A small multi-label image tagger, trained from scratch: soap at rate 0.0036.
Rows from block 6 of a small multi-label image tagger, named by matrix and row number. Rows with one number belong to one channel. Each number is 128 + 32 x the weight over its row's rms, rounded and kept within 0 to 255. All counts start at 0. Numbers have three digits each. After the name is the row's rms in percent of the matrix's.
Before each channel's rows are labels from the 100 images, of 14976, where the channel reaches its highest value: "responds to" is what is common among them. Only what is clearly more common there than usual is listed. The data: photos with spoken descriptions (Open Images, Localized Narratives). In brackets: how many of the 100, against the usual share in percent.
# convs1: first pointwise conv (model.blocks.6.convs.1.weight, 256x256x1x1), inputs 0-127
# convs3: second pointwise conv (model.blocks.6.convs.3.weight, 256x256x1x1, transposed), outputs 0-127

responds to: text has "table" (36 vs 12.8); text has "food" (28 vs 3)
convs1.111 109:062192164142130107120101084104122205122108135182093113152125208138134129146157120080082141108109097112137093156116116056089086144155109117126189132143105152145136147070130146097152149134147153142155118119104102120140080117104121107096164137098125113103153071111106138134139130141127153130137176133128108102134132122100123148156129186210111116077030142102133110104166197099135159129013
convs3.111 097:147142125129140128142148156164108091106090140111175145146115130038168046162107097091139125137092151121176108155121132113151077077119070159165155106130100103135144147095160109146113137160112139132114127157151167118093105104163126172127166135128185071156159098151138106058064133097177201144142067107153115168116083135123139252142113171170155133105178129113095116126144142121041094118150

responds to: text has "sitting" (39 vs 14.8); text has "holding" (39 vs 16.4); text has "table" (35 vs 12.8); text has "wearing" (32 vs 12)
convs1.110 115:137170178131120113087108023000128150090068138154079091144134142075123167190079135125178088151079133096150139119155172168145110159167124153144110137110147126149129100133083139103113101134130125097108080143158147101138122102184113128128202136140133127140070112127129112140092135109062086219139173147105126151123172060128138104125110171065153106114074111094066149101106086066162143124133
convs3.110 109:139107115158172132156168111146197159092140139104140148106116168155074150113129146111152122155120104140161131117154094099126093156100142185112131173153140100126118123134125152125116133138142113060146120151120152077145150116093110130145149108117093088101146150106094162119230154163092140096080144144113110153104066131150166102143084171086125084175166078144149139111094055153177113135133

responds to: text has "sky" (90 vs 24.8); text has "trees" (62 vs 27.7); text has "grass" (26 vs 9.8)
convs1.52 098:158133159089156173132107196080138104069109144105088080150106141109072144161092118136148142154147130117145175090191142136172151136159125155162144175071139157129086144076140061077165125169124097110131060105170125128153182166145067155135137130108169148158102115126124149075154117099124128116197155220132102153141154139091164078134072111140187088130139109105172122095163114115068134130139
convs3.52 099:141116157178139110124097164184141141164053111145155142134094096164171139101073138145101112154136132122095141155122094214170165124123121114065128100067120131120145156151085146056170133093110109121172128142145119164123162054155136119106091151135227158148084049095184147100064065100142143153146090102112121085152093126145078140157137053095092150088096108166127118059175120132154209068172

responds to: text has "holding" (41 vs 16.4); text has "wall" (41 vs 20); text has "sitting" (38 vs 14.8); text has "man" (37 vs 11.5)
convs1.187 103:145158067189199133095092134221155109105100143184126126134120134105157097142146103190138137183153098135123131167148054097128119109125197182117202167125103112136131155183132116159141107099121149158090133122091136120132184134147125166146094171114118091157072107125109086126143056129141077140120124175155156160124121130141137200100110115113148178072152112120146128185163083190103119111094
convs3.187 107:168053141122132137141091153059128130141154176138111144134170123160070074110145143163109135171092166150129111000080094089204099121145103068173132085137139069144140171108143124186096100159120149104132140154094099110159090115127110199096128097098183104086161112165115191150154119099092119155156130090132151088134136122128134143124157186059105083114095105136134162091123137193114113141147

responds to: text has "trees" (59 vs 27.7); text has "sky" (56 vs 24.8); text has "grass" (34 vs 9.8); text has "plants" (30 vs 10.5)
convs1.38 106:107124158178135103150087116166113122107099114165140108138121073120106127150173152075129134138147139111127119125144107149091119148150121144097112150124146106164160133106123096121165126172062155141165137135155123112087128134106155127121160175121060144171176135116162121145126137129104204161086137157122107143127130153150104103106132139090144137158149134152105111137116125128100120160132
convs3.38 104:128119122118121148120123160136144092137090109104160062109135134137122182153115107138151125201086126130120111094164136125095172122143119105141126129112094155099121144134000121178144098085163145133128054098160094137127132122137101142089169135107138146171116062120131115166131121154053195147136114053146118108113131125095107069157098184190155110084135203102061125124138152151104116157185

responds to: text has "trees" (69 vs 27.7); text has "sky" (57 vs 24.8); text has "plants" (27 vs 10.5)
convs1.81 104:134151091189106133069140070139146115134163131139145076140112079108084083137137134134119159113162092174098117169115115136106167154174112156105118119150046080084128083115151176074140104099105127108130160159133124163110098099157102140074130134113129094141134063136147170178140161148141076116128160114121177112149173138154128125085130131135125122165150100089091124113065149163093086099103
convs3.81 096:103083094124049173097113126119059130081173163146118108146190125110148079107094122116147089161137113103082159129166139171114084128098079178113129087126061083105114134124084109156125064080111111119118091180120131158192130137135126195188108098106090141121131154165187166161149099106111084129118114144123137124071117159111137118175090093120134091142137094073137151097125137077161146162085

responds to: text has "sky" (75 vs 24.8); text has "grass" (25 vs 9.8)
convs1.172 098:175133126074121183063093124164170087128129100159116160115106113147174228136133081109100118127194141178158138175098128106176127107104076147115156124135097136090106129143118109214157113094112102136135080100159160138126070111086155128124156101172145164138089121142185115148174143058148090132098146119190200117108119120188110133142104115136119135127110166089123072128159142142096132116091
convs3.172 100:050110152156187077085126108132127124165102088160135135145107087148134102165071136144141123133112116184095155152166129092090088121141134109116097132165124159100158197103116163112137116116103172134133118142141164068144163103138132165099193114169137135113078116119160169115098119123093147115131123109127195048121154180137113128122198075080116203102096095143132102164151105153124095083174

responds to: text has "lights" (27 vs 8.1)
convs1.69 099:083107110122128145104055153131190107120147151107152124127150069128138093060182122104188146178148107173091129133160145148150123126140137090179103140127113126122129189218196137124169081059123104126154134163157144081152117179117128091100119162106069119118120126132100162096062116106128113102101180116134149129168154164181098084121132137139123122119126122139146166106100111133165130141141
convs3.69 090:163166073139081082131102172119186133074079132159113105121109196103073148137168146156136122103128181198159116143171177142126132087132116090162148094126097109149087115150145096126163116068133106141116117178080076133174102121117123090127132158129152167060117154134163099132136081090110199144142131140131045162145152085097113114212163092067115142159097104129170197161132119089137152118147

responds to: text has "wall" (55 vs 20); text has "holding" (41 vs 16.4); text has "table" (35 vs 12.8); text has "sitting" (35 vs 14.8)
convs1.194 101:183112134146149172151062147150089123102108137119162132110169084139121186117177141193159150127132091137108104241139095120172127120211089191135171145142156103113093111133121126148173075116141098119123152157117189096156116090110108164103108133125128115140099116099147040106101163152110103118155149090112128158147184155132109110166173113105068157115198121176111161142113057162116107122127
convs3.194 109:114162133206081138139131138110161132106195095159152101080122182162151071139159104112130128115123123116139161052149181136142157085139128164093196163155129145084155154136117126150087093116101056161121108149119090138096083113120146106129142133112097094137170140145143104140184108164189128041135118100134128124059099061142158147144102092080155162117153134086139136183135137143111127148091

responds to: text has "trees" (77 vs 27.7); text has "sky" (72 vs 24.8); text has "grass" (30 vs 9.8)
convs1.146 096:149112131113177140159122146084121122121127115179108100100145148154086053134124128075140202141147117147164192168209153146148108091131158167072115157158117115180128122077135169168114125142134078088130191143140068139110115118128103132136110116143125099160158165133106107165099133135107103185103077094083126132123129094122133119124216137125207135157102094093146142172087174123140101060143
convs3.146 091:114151169145114110130088144145096165103124122109076121109158126143084189122062212210101141111124142128079148114168163169139140102128109172121131104169157112129134139092120150135103163095083109139138115159119130114094112120096108158154118110110076121125188149160083134160167098102146122129107142039103102144142081144090096129104091114096148126100097115085113091127161137128082176130059

responds to: text has "sitting" (37 vs 14.8); text has "table" (31 vs 12.8)
convs1.247 094:150072088149098060108080075069150118127123114141128121090216131142107184130114120150093124195220098154196149091119137108103173125142125161159187113119117122157124134132147150189191121159181153123093113155067086133098109133102088158113107143203101150110149153105148074139100117175181138119093111117101128080117194131157157103157100138150098149133119135109092123136152116129121079151179
convs3.247 103:170137166098187147124112097143178107119140116081121129098122165146179180127129119126139078183103125128126179085083061100076099168129123105098136128135095138110142163091140116147228110159112142140078136136124076142092145155145110154215122165084189190118081167130126128127078152169143156161116088104066160119153195154141118124147142137093138127113098089048137161162153088161095136114110

responds to: text has "standing" (50 vs 23); text has "wall" (47 vs 20); text has "holding" (41 vs 16.4); text has "sitting" (34 vs 14.8)
convs1.54 111:168133142130174147084147096163088129172141147178120098135107142135112155185124149151098090123165089104124110255174060133130116120173168124130090129182096138146097097099147171210156085063137134076063157092143084158142105170154110158181135170166096132114119068139118106148122147143160150243165129145140159111102098140159101097136137131133123109108255142127150161132137096108086144130112
convs3.54 097:149054083102105120111123123180167136127132086109084159124094136064139133150120108139166184149095099113121177137103135155119206168092083124135101111146141138135113076116169123112164118153121154151122094112116139143095080135123108109105101178174116139070137125100087134151146103074163118123179146090195070165061094090121145162117072165154158150130183140151120115113084134141161109106138

responds to: text has "holding" (42 vs 16.4); text has "man" (35 vs 11.5); text has "woman" (25 vs 9)
convs1.24 097:102118164120158167130099131189168095178163132140130116134110154098166117088087174153157071179160142106138112250114139080113124127153134138108141119105094157101140141107152103072150151084043118095154079097129165168137128154100133171145111103137145167110098163151157061127204101129169127176152136123136141131120102160149113146157114084114152111092174111076054177119157077179116148150131
convs3.24 095:140188129138108145167083123080097122114154088112099126125080084092139120174067157102129125140083147140104119167132103115164088152129037181135138138099138084107074185128148142138120140139179156149127100115123123177125117118158138115125116115123125077120204085161045232130097153158112051103124139137137088116117165112169217150120089148135108141146058159121168145122098094135126144156080

responds to: text has "sky" (84 vs 24.8); text has "trees" (59 vs 27.7)
convs1.103 091:063176128124170118098146109093147099103131111120100157125112149142112131141155121147176146075136151161118125138094109121143129082139134129080110147137176123163080127126089103114091127115103121148105138057171127109068124124120129234152139101074160119126132154116113131155127239156105148066071120142149076110143090133186111156130078173124177163062101123127164128180121126117087114077135
convs3.103 103:078141125179154063115151165167094129128172138079150161148147144146140124122132055102171138121193132185078204107158106184179141198072141136116165160136149096126131145091087138116116163112180127134120119172154115052173141114144162085134092122138140104114143092124125104110109104126087080120136128098179121141084153106154120149141162068147128156078103133161150051156117144154139165164067

responds to: text has "man" (29 vs 11.5)
convs1.139 103:181081162144101071137103100187099036125119134126114094067127140119104107094089145116126136099133139139102123106139169172114143158106092104142172116091128136153179089099121106144132087129138167161124168071117096153086085093174065113129103158138107117141255132119137027105121187145152145145098154133094103107125119083093089133152136152111102149083125127152146151163108224111148135120093
convs3.139 101:103094165177114108091127160194136208095159077099174130150123098156189124145098096108139139135178114139081128061108111136136103174082137128103112120103171105121115143090164130073123182130142214139153143118150115186112084137094139056140151079111120108141011090118133086136164086163139124116129141130067156117179120153138169140145087095139134089061101132131164056093119121115084151145099

responds to: text has "table" (30 vs 12.8)
convs1.236 100:084159179109120153150135144108159134125114130108114086101138114130085169108121122165141162131086079138112131155135143135091107104095110107111178132154092178125125127104159122148122147193134124102081155132070190138107144099126101090138134193125073162160076102075123130117146148137138173166088089087167112223163119138158146140155109074097143115110085115145120077089169148117129120153134
convs3.236 100:088130130115116117149138162131058159111144160126106107127130144138142115129116112133135128163098152125132104073139128192131089085179095157075121153171076105132139156126131134105097036127149088148131139108194095113110142120096114130138130083134130181141158100122134160105171120165143144112101099092117141148117139047163106124129149109092129114155130079129136148147131141152095142133138

responds to: text has "windows" (28 vs 4.4)
convs1.88 092:085138157153164059150159153155157110113109126140140140183132111139078165104122145157068131097113151098092102151131154159167145148152108176085133155080121116144121120105114103079105127160126106134114124107160137134137146095122101105110105140088063192127142125119049179160174162094145093154108113094161076079140122116088111091136154153141119121108147104148080100134098116120113118094147
convs3.88 097:118165144065143064149146122051151104086100124145168121113101147121131041132140128138103108152173122130145095118135141115162154164129193099143125112112158136137120163119122103106129068149145122099102105118112086134154150150118110133141154107147133188089127083101173140117095132159131131142103171168077185176163132111124120164160185145047137125097165085195124132089213060097134066168137

responds to: text has "table" (31 vs 12.8)
convs1.175 110:166138109111148120118100087115133136084135137122161111146124140102131183071157160117096108135132076146103089105171166130151135178194120157109125123136113126122118115147115116093126118130179121077103141109135145145134142106113174161109116107186123159099044150113109173130125138107060090105161136178131148183061170107121191124123163077156106119078150099062127136113189000134112092092101
convs3.175 095:103157115163079101154096141110079097090119109122150112170124189141106118113125050130120160131138080123105212127214130134029084135124134167130131157119184119107126120104126181068151136092120182113157132135155169089132142082121119149163091144131132176108049099128131125136184098097124086214121135131127132192125107116143126093111109141125123183101149145176132114089174146107148145140107

responds to: text has "plants" (26 vs 10.5)
convs1.227 106:206157111125079119133122108199107129158122105149114129098117128131107102100099119109107094120123190174155147140069101140093146101141151142152080117062073128094116107099162147129085095164085139064153126141095121114107157145079107152105192082132118123121113141107148119120117136194089140150147120112124070103123102167098143069167099116162137103165143067077109209160154113104102183171153
convs3.227 098:105113134145119109102134124115157072203172101088137103051108145115120106146128179067108148077135124126115113129162042164142075141069108141180137088175110099166074124189135184142090142132119181148149137193153152117179169148140157108133074102142154149120125148135120167119177154170147119039185141133045080145116145147139135082135160150179102117145091146128117139124127160056130107129067

responds to: text has "wall" (41 vs 20); text has "man" (38 vs 11.5); text has "two" (30 vs 11.2); text has "wearing" (29 vs 12)
convs1.78 104:131176118116128123215126139142105144104129153187120107141145200129176120192208094125089171099097126070133087094154141103151106090119156093186121176106101100148140120123158127035088115137157212070097144125099083144090171119157093146152163149116124128114139143095126140163153121132127147137138096132091092066165151110102122108097159138113114149138016126117144101109176140142152159135125
convs3.78 112:113163160154170145144163092142165077138191123135113153109104175087149132172151101082131130129134149096122110127117140137153110119128127115106154101152158125155154150116136152170154096142114080023114164110054130149143069175104125123133114116140133119217135108182123069134175137125125088124056096153144151154141134168179113104125057110147134142111089094169093140169110135130153108122130

responds to: text has "woman" (33 vs 9); text has "wearing" (31 vs 12)
convs1.147 080:117102140167116169177122148150154159146128069132120162101160125121181133108143186143161174195109109160083141021123112158122163165152162123131147185100156116107025179189172166084112188132076134146110151142138109106147111115162091150078145104130133090154154153141088114159159094115094083118115143129069132118094078093114165123092140140062106138139168163129166129159128074135132116114139
convs3.147 091:177137133152112102103050125153133118167090082174147163149109076108174142155115116135165166148129118141114095111132149160201068089103079122098082158121088126105083161123072131190095151149126022131118151115154124128145132099107144183121141108124185111189120086126157108120153119113097132093142152115064127147066163074145113112111112119161094146154110077148073144154087127138199125162159

responds to: text has "sky" (92 vs 24.8); text has "trees" (64 vs 27.7); text has "plants" (28 vs 10.5)
convs1.251 099:170129137117152141117144154194170121139173123142105101165091107182151165186104095106118156130090141160082142144125146130115111165097086106136179117164188161098114140139158143087127143091134122154102116154150110083126121078182158206143098086087186134172139151107179049121128185106142107123148166140103166147129170140116142165146149152077185115149077116152158068125110156145064110150171
convs3.251 103:173115149127097141130141128164153074112086150140144202120164100130130157148115137146084074128125104142128177142096160124134099074122101128110121108103091076109112089174131144154101126182144091080111130133166070139152136149088155088075147126144168109145093145141156112103095200120106148124160195129133090161131161093096081145159169055125133165227126114099171162119160110089090089137147

responds to: text has "plants" (31 vs 10.5); text has "grass" (25 vs 9.8)
convs1.217 102:107135191140178157119142185114061119092108155090137134184164128127165152109092104128032103121106172156184165168141173052150120119146116224137115130133052114136144124194109138127152092130098131129089068137060116144115088110087097121188170133059166117140099135115107125125138142137094073103127209136124117115129109196153065108145111122136138094137131125103115134149091116156135127127105
convs3.217 098:099119077130137080107064046100090141158107149092095117134150115132137186125121102087062106077143098174083164136134011075124136126124138134134125137161118123208164093160100144105128193131175089181105111109217163156132119196119113120147125155189128187128151063128104103140145135140131171114104123126170183171113173166101140140177153104068088092158093127146141135079160103154085156104147

responds to: text has "grass" (32 vs 9.8)
convs1.67 097:097186098136147157138154101129132102107095075147149184109135082087056113157172130153133132106184185139103115146126049143128095121193092151085187104120128077177098130110074135089161151131097161079105190147173059086076109144140164135054132155135094160133167149103130153116112137064130153122128164153133136078113142169074110110179113160129117130170123141099073124098122103129156124161150
convs3.67 093:155105146072153123148139166176151123122117142104025109090183104164121122138088148122110090075098134150104109128109183096124150094093154179187094067156142128162142126097086217078109102106128108094129057102132151109163150147114123131069143080096131067127080121138183173108129121082147107101118120162138098105137111130161136122139102121135094163108116104094175119098109161114096175157111

responds to: text has "grass" (36 vs 9.8)
convs1.255 101:125111148114162116062143141151125163129133089100180087091144117132155120191079146131137142196083047097151116132190159154070070135084177117114130090127124128105173116134171123064130117117181127119118189129150120118128091185113106084067112155154121120112172204131187136163126173175130183166140102154064080123153102110094144089093122129143157124093127152107088123112134093153123179141133
convs3.255 098:178115111150139140139128107126180135154052130125129143144150130132123095147128132119115127200073040125167107140134135088084065154049118115149120102122091119183076134116141202063086169153131109111095142121132121140129089132086128131137139148125118122108174026155106105086123108097142223149155173112120136147076107070174119135102130165130106095083167121144103081099140160113164100158110

responds to: text has "table" (30 vs 12.8); text has "two" (27 vs 11.2)
convs1.193 109:086130105119109104122108167179138105133181094112161132085094153104117118136135159111093105091153149095122130121152140088090121091148076131162184135072176162163155134159133138116112092127174123188165061165110139138114075108112121132146133133082130126150133126131134159145115148099120091151122141137109162207083122073112147110093084162130083109181035149113115109111113054161096100190181
convs3.193 110:128156067150114127109148082106148181153138106133169151113090127140109146145130187146126102083091194107151151125134110150136118137125103073144136137169112157162126124130180133118124128118098120140119125084133149116128122134098109109145145118139155139115164135133108033141145094102123104050158112116160111168083138145090078143107102094073132052135207116133084202175064115120050098104135

responds to: text has "sky" (67 vs 24.8)
convs1.6 100:129140178138123124159114153184060119127098121173105123181109137142123092142153138173120106102160000150102120087200156171157122157164084111090113135072119116130099108168102125119168170128172155153115178099162108114163139195110126092114125131200179100083174135141112159104168126135093180064112116133138113090105106137091151165133051091084165134083135128111122130120135149160084174167163
convs3.6 108:125145144132139081151128128131172137150102142103145136127076118133127133134134134129154119192099085085025117153096113118076147239131110118120129186161205126173109102086118143169088073106147126150133135128122141133162188052137087122128136166184051127096130100114165162107101109108082066123115108151092162146195149143162177142103127082138116202174106140157194136125123124118121175084165

responds to: text has "holding" (36 vs 16.4); text has "wearing" (34 vs 12); text has "man" (28 vs 11.5)
convs1.32 100:156151127126150133098121146140098090161109120106138082092106141178173149119117105164121071096124134153163171094165153109138108115156116109147218168153125108173108104162114063121084102138112122087135166072163082115096097144096100117135151138159101106131182190113212103118122120109122153144148052131077148152151134090114096120149076079143179086108194144046165127181046144114099118107164
convs3.32 104:150125149165156154121083113053124062105125122105148146057143127104139160082108172154131193159099151120133057128148117145120096111126111135110150099138124135078190140125091157130136131121160107155132130111121096156107127101161126097086217138111087141167160143145124226172118100056223132123184138151132115153076098066224172090133127131115174076079092119205159174080080141152125131164110

responds to: text has "people" (47 vs 21.4)
convs1.77 100:148095190125200156142113099117130083085103139088154149102138126116107094172155110149193099116168113072147101131124129132133102171175114085080102194166137082109175210093104104141141082140103110071152156141118080087173162183098149176102148146131107108134146123134092080152138096107224103105154091113077150084080157116121149062154122151082150105164103150066149109104179131139129061104136
convs3.77 103:150098155132111159090140131141124132076140079094163128114122085138140146183106152105137171080117145166165096153154159121077108163125116155122134200161081123104060127151202132143118131168088121140163068110123138141128129106150166168184115124092115105100173110151115171105022136167153150132162158087124109111108138140117204116148118125145143152151105067221186150093089085090154189154107

responds to: text has "standing" (51 vs 23)
convs1.8 101:113127120160152092098161149146200081122128173183120118171163125111181165136115119240104118138096137109147194153167096140119116090160134076128152133139121129096170083106171102136054161084128203082157119099087132126162155196107116107145150129100148096120120180119088136113138118132206124170078101101105134199156146108144137096163163150134173130094077080167110126102173129168114150147116
convs3.8 087:085110109145111136130097152106129070153178106152126123148096153155146117144141139156117099075206145182139116128094140159203107125145108128115098127089081171141082142151084127136076101154099071110100199079126116132126079152137088130047112110091118155200132149098130111167103152170106177088180091142088113149113131121170155180175060073112114111155175116111111139052103161099148122141140

responds to: text has "wall" (40 vs 20); text has "holding" (38 vs 16.4); text has "table" (30 vs 12.8)
convs1.218 087:189172132105113129168169115144176143100115134135140140147094171166101105152107095157138150121105126104138115072118125101126094095113158132105134139197093163155173144145104092073121133148110120120140072177071148103105140105099107180096109158099133119088137119172180093103136117131066121059143115079113094083156108179145126161088131144128156174131041141126097077168165097087150135139144
convs3.218 091:101116137102090177146160122105086161161098096103044090139089109117137146157175120097124092064099110132101151151106117126178174121162149132170127115115192015148168117120180138087123120155108170020131122157141186124103125133149161068107093162154143094129161148197147098121082109164136121084134122128135117174135080137108190127124152117091148141141102137159116109056093191137139168110156

responds to: text has "lights" (31 vs 8.1)
convs1.195 099:145093146089120116126139087110102141176056143118097101178201192149106156078142160136121104092063081131169111138129129124187120086087190160205137095070151155116225205145110136113119098156099150177150136093099090126142173134146134155118150172114157113120127136126135160156088162095179115091133100105101125105131147170146116119123136176101143113118154149101131120145178094153092154094149
convs3.195 095:138120192101109157128169103147090091136093151123085109072082146152146100146160150112068138100148174085120181160138085133089141148178148099113087119183123150110156111155139065140122164149135141086128096223094164152179141150101099174108132080167183088076139120157078133209149131123129106159114154131123070147112125129119102113089145084096128118091147130112135162082093221111060144098050

responds to: text has "standing" (46 vs 23)
convs1.166 099:102147133136175125131086056129189118152162103093095173125162099084179091103093141131166049148101158092114087079131153093148132139135128119125063128148118153116131144131141118069085160123102094055078108120100149065131127131099175081082169144173116118125118107155085087147204177119074140182155162187124115098120103094108123064158143158113113142125201166115138130116108138130202171083126
convs3.166 097:128158185144123119101116125145134132121163146107136099135151190100069176130122127186117154159148115147197142105182127146116120176130062113118119150143144139151103099093136155124110118092100202165109149088122084124109106126176156078157111119147120129089162173138158109137091169114124078144152114124126104093123106160195086131180112072103176094154249144123123095135166115126113116154137

responds to: text has "trees" (60 vs 27.7); text has "plants" (28 vs 10.5); text has "grass" (25 vs 9.8)
convs1.30 099:089160128129180131140108166136118085123162159109152167113169128086135148077132128090151149056058128082120109119171133117191142140102144139046139148127169164124160135182103131130123141153145169127130129113085102101165085113162123211090101086107142141097074149122118151117143140141137095144164085191074158163138142180164139117177166091128107115137139134153163099125131118110143125146167
convs3.30 103:123142112117096205119180098183110102089062149102136127118120138052106094094092113149153141169129111067137117171162163126170116097127127169129118117134067092133115104098122113143122119109141103108140100141112128155136155133068125091125094161133169110128184103129121084180085127119095082124165129152184122153159184106164140186197129121126179155146117139182178094116153134113134114119128

responds to: text has "sitting" (40 vs 14.8); text has "holding" (37 vs 16.4)
convs1.85 103:118140186122109093145145097123171160151142141146175135135175116169141125122128074164104096158187108129137154066128207133120110140173172133146164169106141137110163146197168089095113094126108112127129159103130152126137044121146103171124116117205111115108156117110118104087182176121093151185134055100144123184102130143117128137166167126108140148125118092124099103129087156196111143222153
convs3.85 094:161105120091081109145114155150131135090145139135089120130180127084198125092100113160156098127066124138098147137077098090099123063125175131122123059070114145156142112104129142120115164056190101096132065130139120103115082112129078156094158103134167129115136132134105158103077123119063139080072103115128152109190135140119162107157125088124138148142142114151136124089081163090162126140105

responds to: text has "grass" (28 vs 9.8)
convs1.98 101:126116094100109065147096168098129152224118156140141146138180101086113162169117135146150120112130110112102154132088109123139132132146088054111127171088087131163095156083157101145140138124111125177122099114126131153150155110077129154136099141156093139133176146146091117134109092158098123140116165104167110057150137129074127112153115077089130069147137113199123106093129200074111128176065
convs3.98 101:140102101106112155169119171132176124160129151167143109086155061090141103060099106110144105113141079149127101111097139086124128107141163172145150147089103135124153161064148085165170136093091123095116103180125115115150103165123094114084139105099188108116126179124126168101104163136219177104129141138105157106139158120128162157147117088103104093145078110147080145160187160145095131128047

responds to: text has "plants" (31 vs 10.5)
convs1.189 107:139115079146101124163072148073200166094117134126131124150150151148129103182098131120093141098098110120155151146108126103124117115150126115119128136149115096116105123102115122106120110131110156083150153156172107132119168125114119160212156141127212098135087136118115147129068123095161072180151098098131148142122113129111142121136056087166126114129111130115140187130095137108122124086095
convs3.189 108:151130148135162133102133137137138151158134204097124134079143128182195145116091150141119084122114112148163100172158149124136120129111129098146125087147139107155138123079088075169164123127096110125173109129076128109093172154153101123148177129157173115153179137114066134129123148057154133174131159112151086138162112118084149098091184117148133161162136187178145156135078120149145106108164

responds to: text has "holding" (36 vs 16.4)
convs1.226 104:148120196129117066171120166174061158167099130147135119187169112123080114117117137107183110128077137170146158159094242113105106154150147153147222139127186204105097118120128097105177136042149066118096122111188089141133077136063143161131144104108083172145130139118157168077102157105113131098142105135069131077089126113118119126164125147152189115132151139132154167086134117155112109111106
convs3.226 097:155097193106141112213131094104104094120136102124172129129074103165177085168133164104104079119113101137113163068163094197110092147050128126152163173119093096116134157146178053121078109161093122097134143158163128126102088144208147119150071131061095144129109119126126109078144141150114144107120100115149141155087154168100101145179177146199076073109117078158151127163169146131165116141121

responds to: text has "trees" (67 vs 27.7); text has "sky" (61 vs 24.8); text has "buildings" (27 vs 11.1)
convs1.26 101:182140144117163085104111121215140088070122107154091157067111129089147129109156105125140172131149172163136151133152146058118111118140135120104130112073144147145078098136167058147125061163095129150113095116200150163130097093138160136082150148129120121103112138154157113115173124153108150122075090147111162181112166094116076077155122096145152133113129082090105112133089135109055146124189
convs3.26 098:123160089066145135157132117116101193031121159124075037127132080094125135129105114083130081123176143156119069098118150075057172198144135131088093116130123149183171089105152132186144105134160156125133097133173104132092164085144140102145078138141114129151119130122137113111152156110122084160165147092066123131155151086158115090167134122164123128161126201090094135134159153104046155143141

responds to: text has "wall" (47 vs 20); text has "holding" (42 vs 16.4); text has "sitting" (36 vs 14.8); text has "table" (35 vs 12.8)
convs1.213 102:114135147127104154105133167129093097068091153159118169161128073156135143204202159179125143081134137113120139137119230161128116090149108102123178142170134093130143123130131139157157127117136133178122181165103147150171129162096203165143114121045096165096173055140147138095140139095143166119080190130079085111104130157097115054070124131092162125152031157136162132128123185081131137155137
convs3.213 097:129109125156142138101186152108175122094122120188190122134131106111120084189142097113146144151104140185153123143100124108100145095118124111162109131072134110104160111116120094155149197113104168070123181089137141166146058127088042173119127150070141105087164115135124155101159090131156134147095100178143157114139115141081135103160158070135149100121119141160098127151096152073160156111105

responds to: text has "woman" (33 vs 9); text has "wearing" (32 vs 12); text has "smiling" (30 vs 3.8)
convs1.249 091:105139120109176112170128118077144122142141132110125128168125153194117162075115158139100111147147132137153164239159172133146196138118139105132122147117188138193125079136078118100191159124106174080132151146013137191141157179203122191097123163106064076122174110147114153118126157135096139137103169194174165109102132181128116157125137100101134099161171095188107130150186110116106126147067
convs3.249 097:119160174137178111076183098146124126095056144144165133078175129150155165124153132137058147101117134105121166182172132091173126166144060114107113176143144151151124160149153071153147111117116144199172118134144094144134160109140118127134099145116136143072138129117102138132157145095123136185095160112176093167139144141132120119142133078122142136146151173154125072097095115147154121138124

responds to: text has "trees" (78 vs 27.7); text has "sky" (77 vs 24.8); text has "buildings" (27 vs 11.1)
convs1.14 106:109143138043155108135113083137090173087122147107183082039169087144141145150131156111163128183121137095146163122194160120093118110093141172170126151064166172157123136179134088126130097149072125134110144152175125069115089123086127115128109110149156083177102119101123115139112124132155136147123142114117099071109097163086109107143122057117185141125132139054087165128097120127172131156092
convs3.14 102:116095138073090053134152108198123113140142156132097051091179138157111084146105148047122104155126122064089083080068177110125166144110197112120101136088129086133116167143142048168173135083149114099102144117149139128113161118165174154069127109111162166117091126089105139148142086176105178120149166174147135119164127143116108070177163163071111109148113131105114116179176135138132126109144

responds to: text has "wall" (43 vs 20); text has "man" (42 vs 11.5); text has "holding" (35 vs 16.4)
convs1.196 099:117145095143131163097128128186172116117128144164104158197081137129112147155128148119081131119097173088069096086092147168133074123093106128155147115106098156114098090177081157108119079095048158127152128150141090132143172152064163136106123142083143095134134120108102054152066154166080101150111142142174186137115090146113173074134173083173134150151040092155135120125123098082168126093138
convs3.196 102:161090099138123138077069146134072096133173100134134092133111175094125147083140129094136235132162120114108112133116103161181111145143117142127125159146147134145074080113062119091115071134114190109092114077096160129166135138141122134120147144146172126132133115100096197164163131155165106120172118131115171119151141099133146171139144232209128194203072130141151124122079135113148170158101

responds to: text has "wearing" (31 vs 12); text has "woman" (25 vs 9)
convs1.132 092:118129144103144108152135124157131113166088137113139154076098049133090100156099143170098145077142134117090120192155184118129218123093163089130146127118106122130155137107092110000136160119126138179097156157092112099103207088083068102135091131147141130153136118083153108156153111128106167074145163073192136160128140131120103135134052132118157169154164072120137107142112140178123146156081
convs3.132 100:131128126107097159118090142157106106080104118071115130127153086164118140125108143071125035110112125103120106114118124103123160185140160081142129111142163124159123136155142111119074137137120131091155124156124186138104154137138148109115146057101163108173106152073070101144089161142163132090169126097125172094162152149083121150185229103109153134143132140122095104185124179106120096142118

responds to: text has "table" (30 vs 12.8)
convs1.156 101:139119118125088146148157136147145127133096117132131150103169163117051172153136148007091136102073101095125115110084147114163104109144112163129180129129131149139127000081104112124143120149064166125146164110184091089116149149114115138098142151180130192160140151118051101164165182086138080082145120088153063085151067132133139087096157143136135126150126127119131112191127129086113136135134
convs3.156 107:155150155189084106093138110114099140146158146119119103147087072079150112094168140135133121126152092118137096115158111070189128130125138117161161149164133181093123098144187155144186126083140167081138146180086096105159219105105181115162141139050174123156130122087158173057123106099126106180095036153180162109157117101096168052084104160124116121141158105118154146169120091093148133084137

responds to: text has "plants" (30 vs 10.5); text has "grass" (26 vs 9.8)
convs1.64 096:138131180130176107085142129152083120150157107130110083071163157135173153124166188106115128137193126164131091096121097153106142108135099103078073181171142111127168119116115162142126101125149045079130102088126062081123033096186126106183098151069160147144108173089140149088160180139130159104126099170160167136080147106112107119126137159096147106135101142123113135154114130096162117037092
convs3.64 099:146159124145129160152127133109166118122146155095222076105163140117159119093161128130127094072164131129111092069092164154135083147111085114166138114148107139101092097115142157158184171085088087103168128140076058138082156122113154127107124123189099146027096126145070105122090104107120106189123128123096129070136122149121080156161097109128132155155082130125169124206157134119166092176127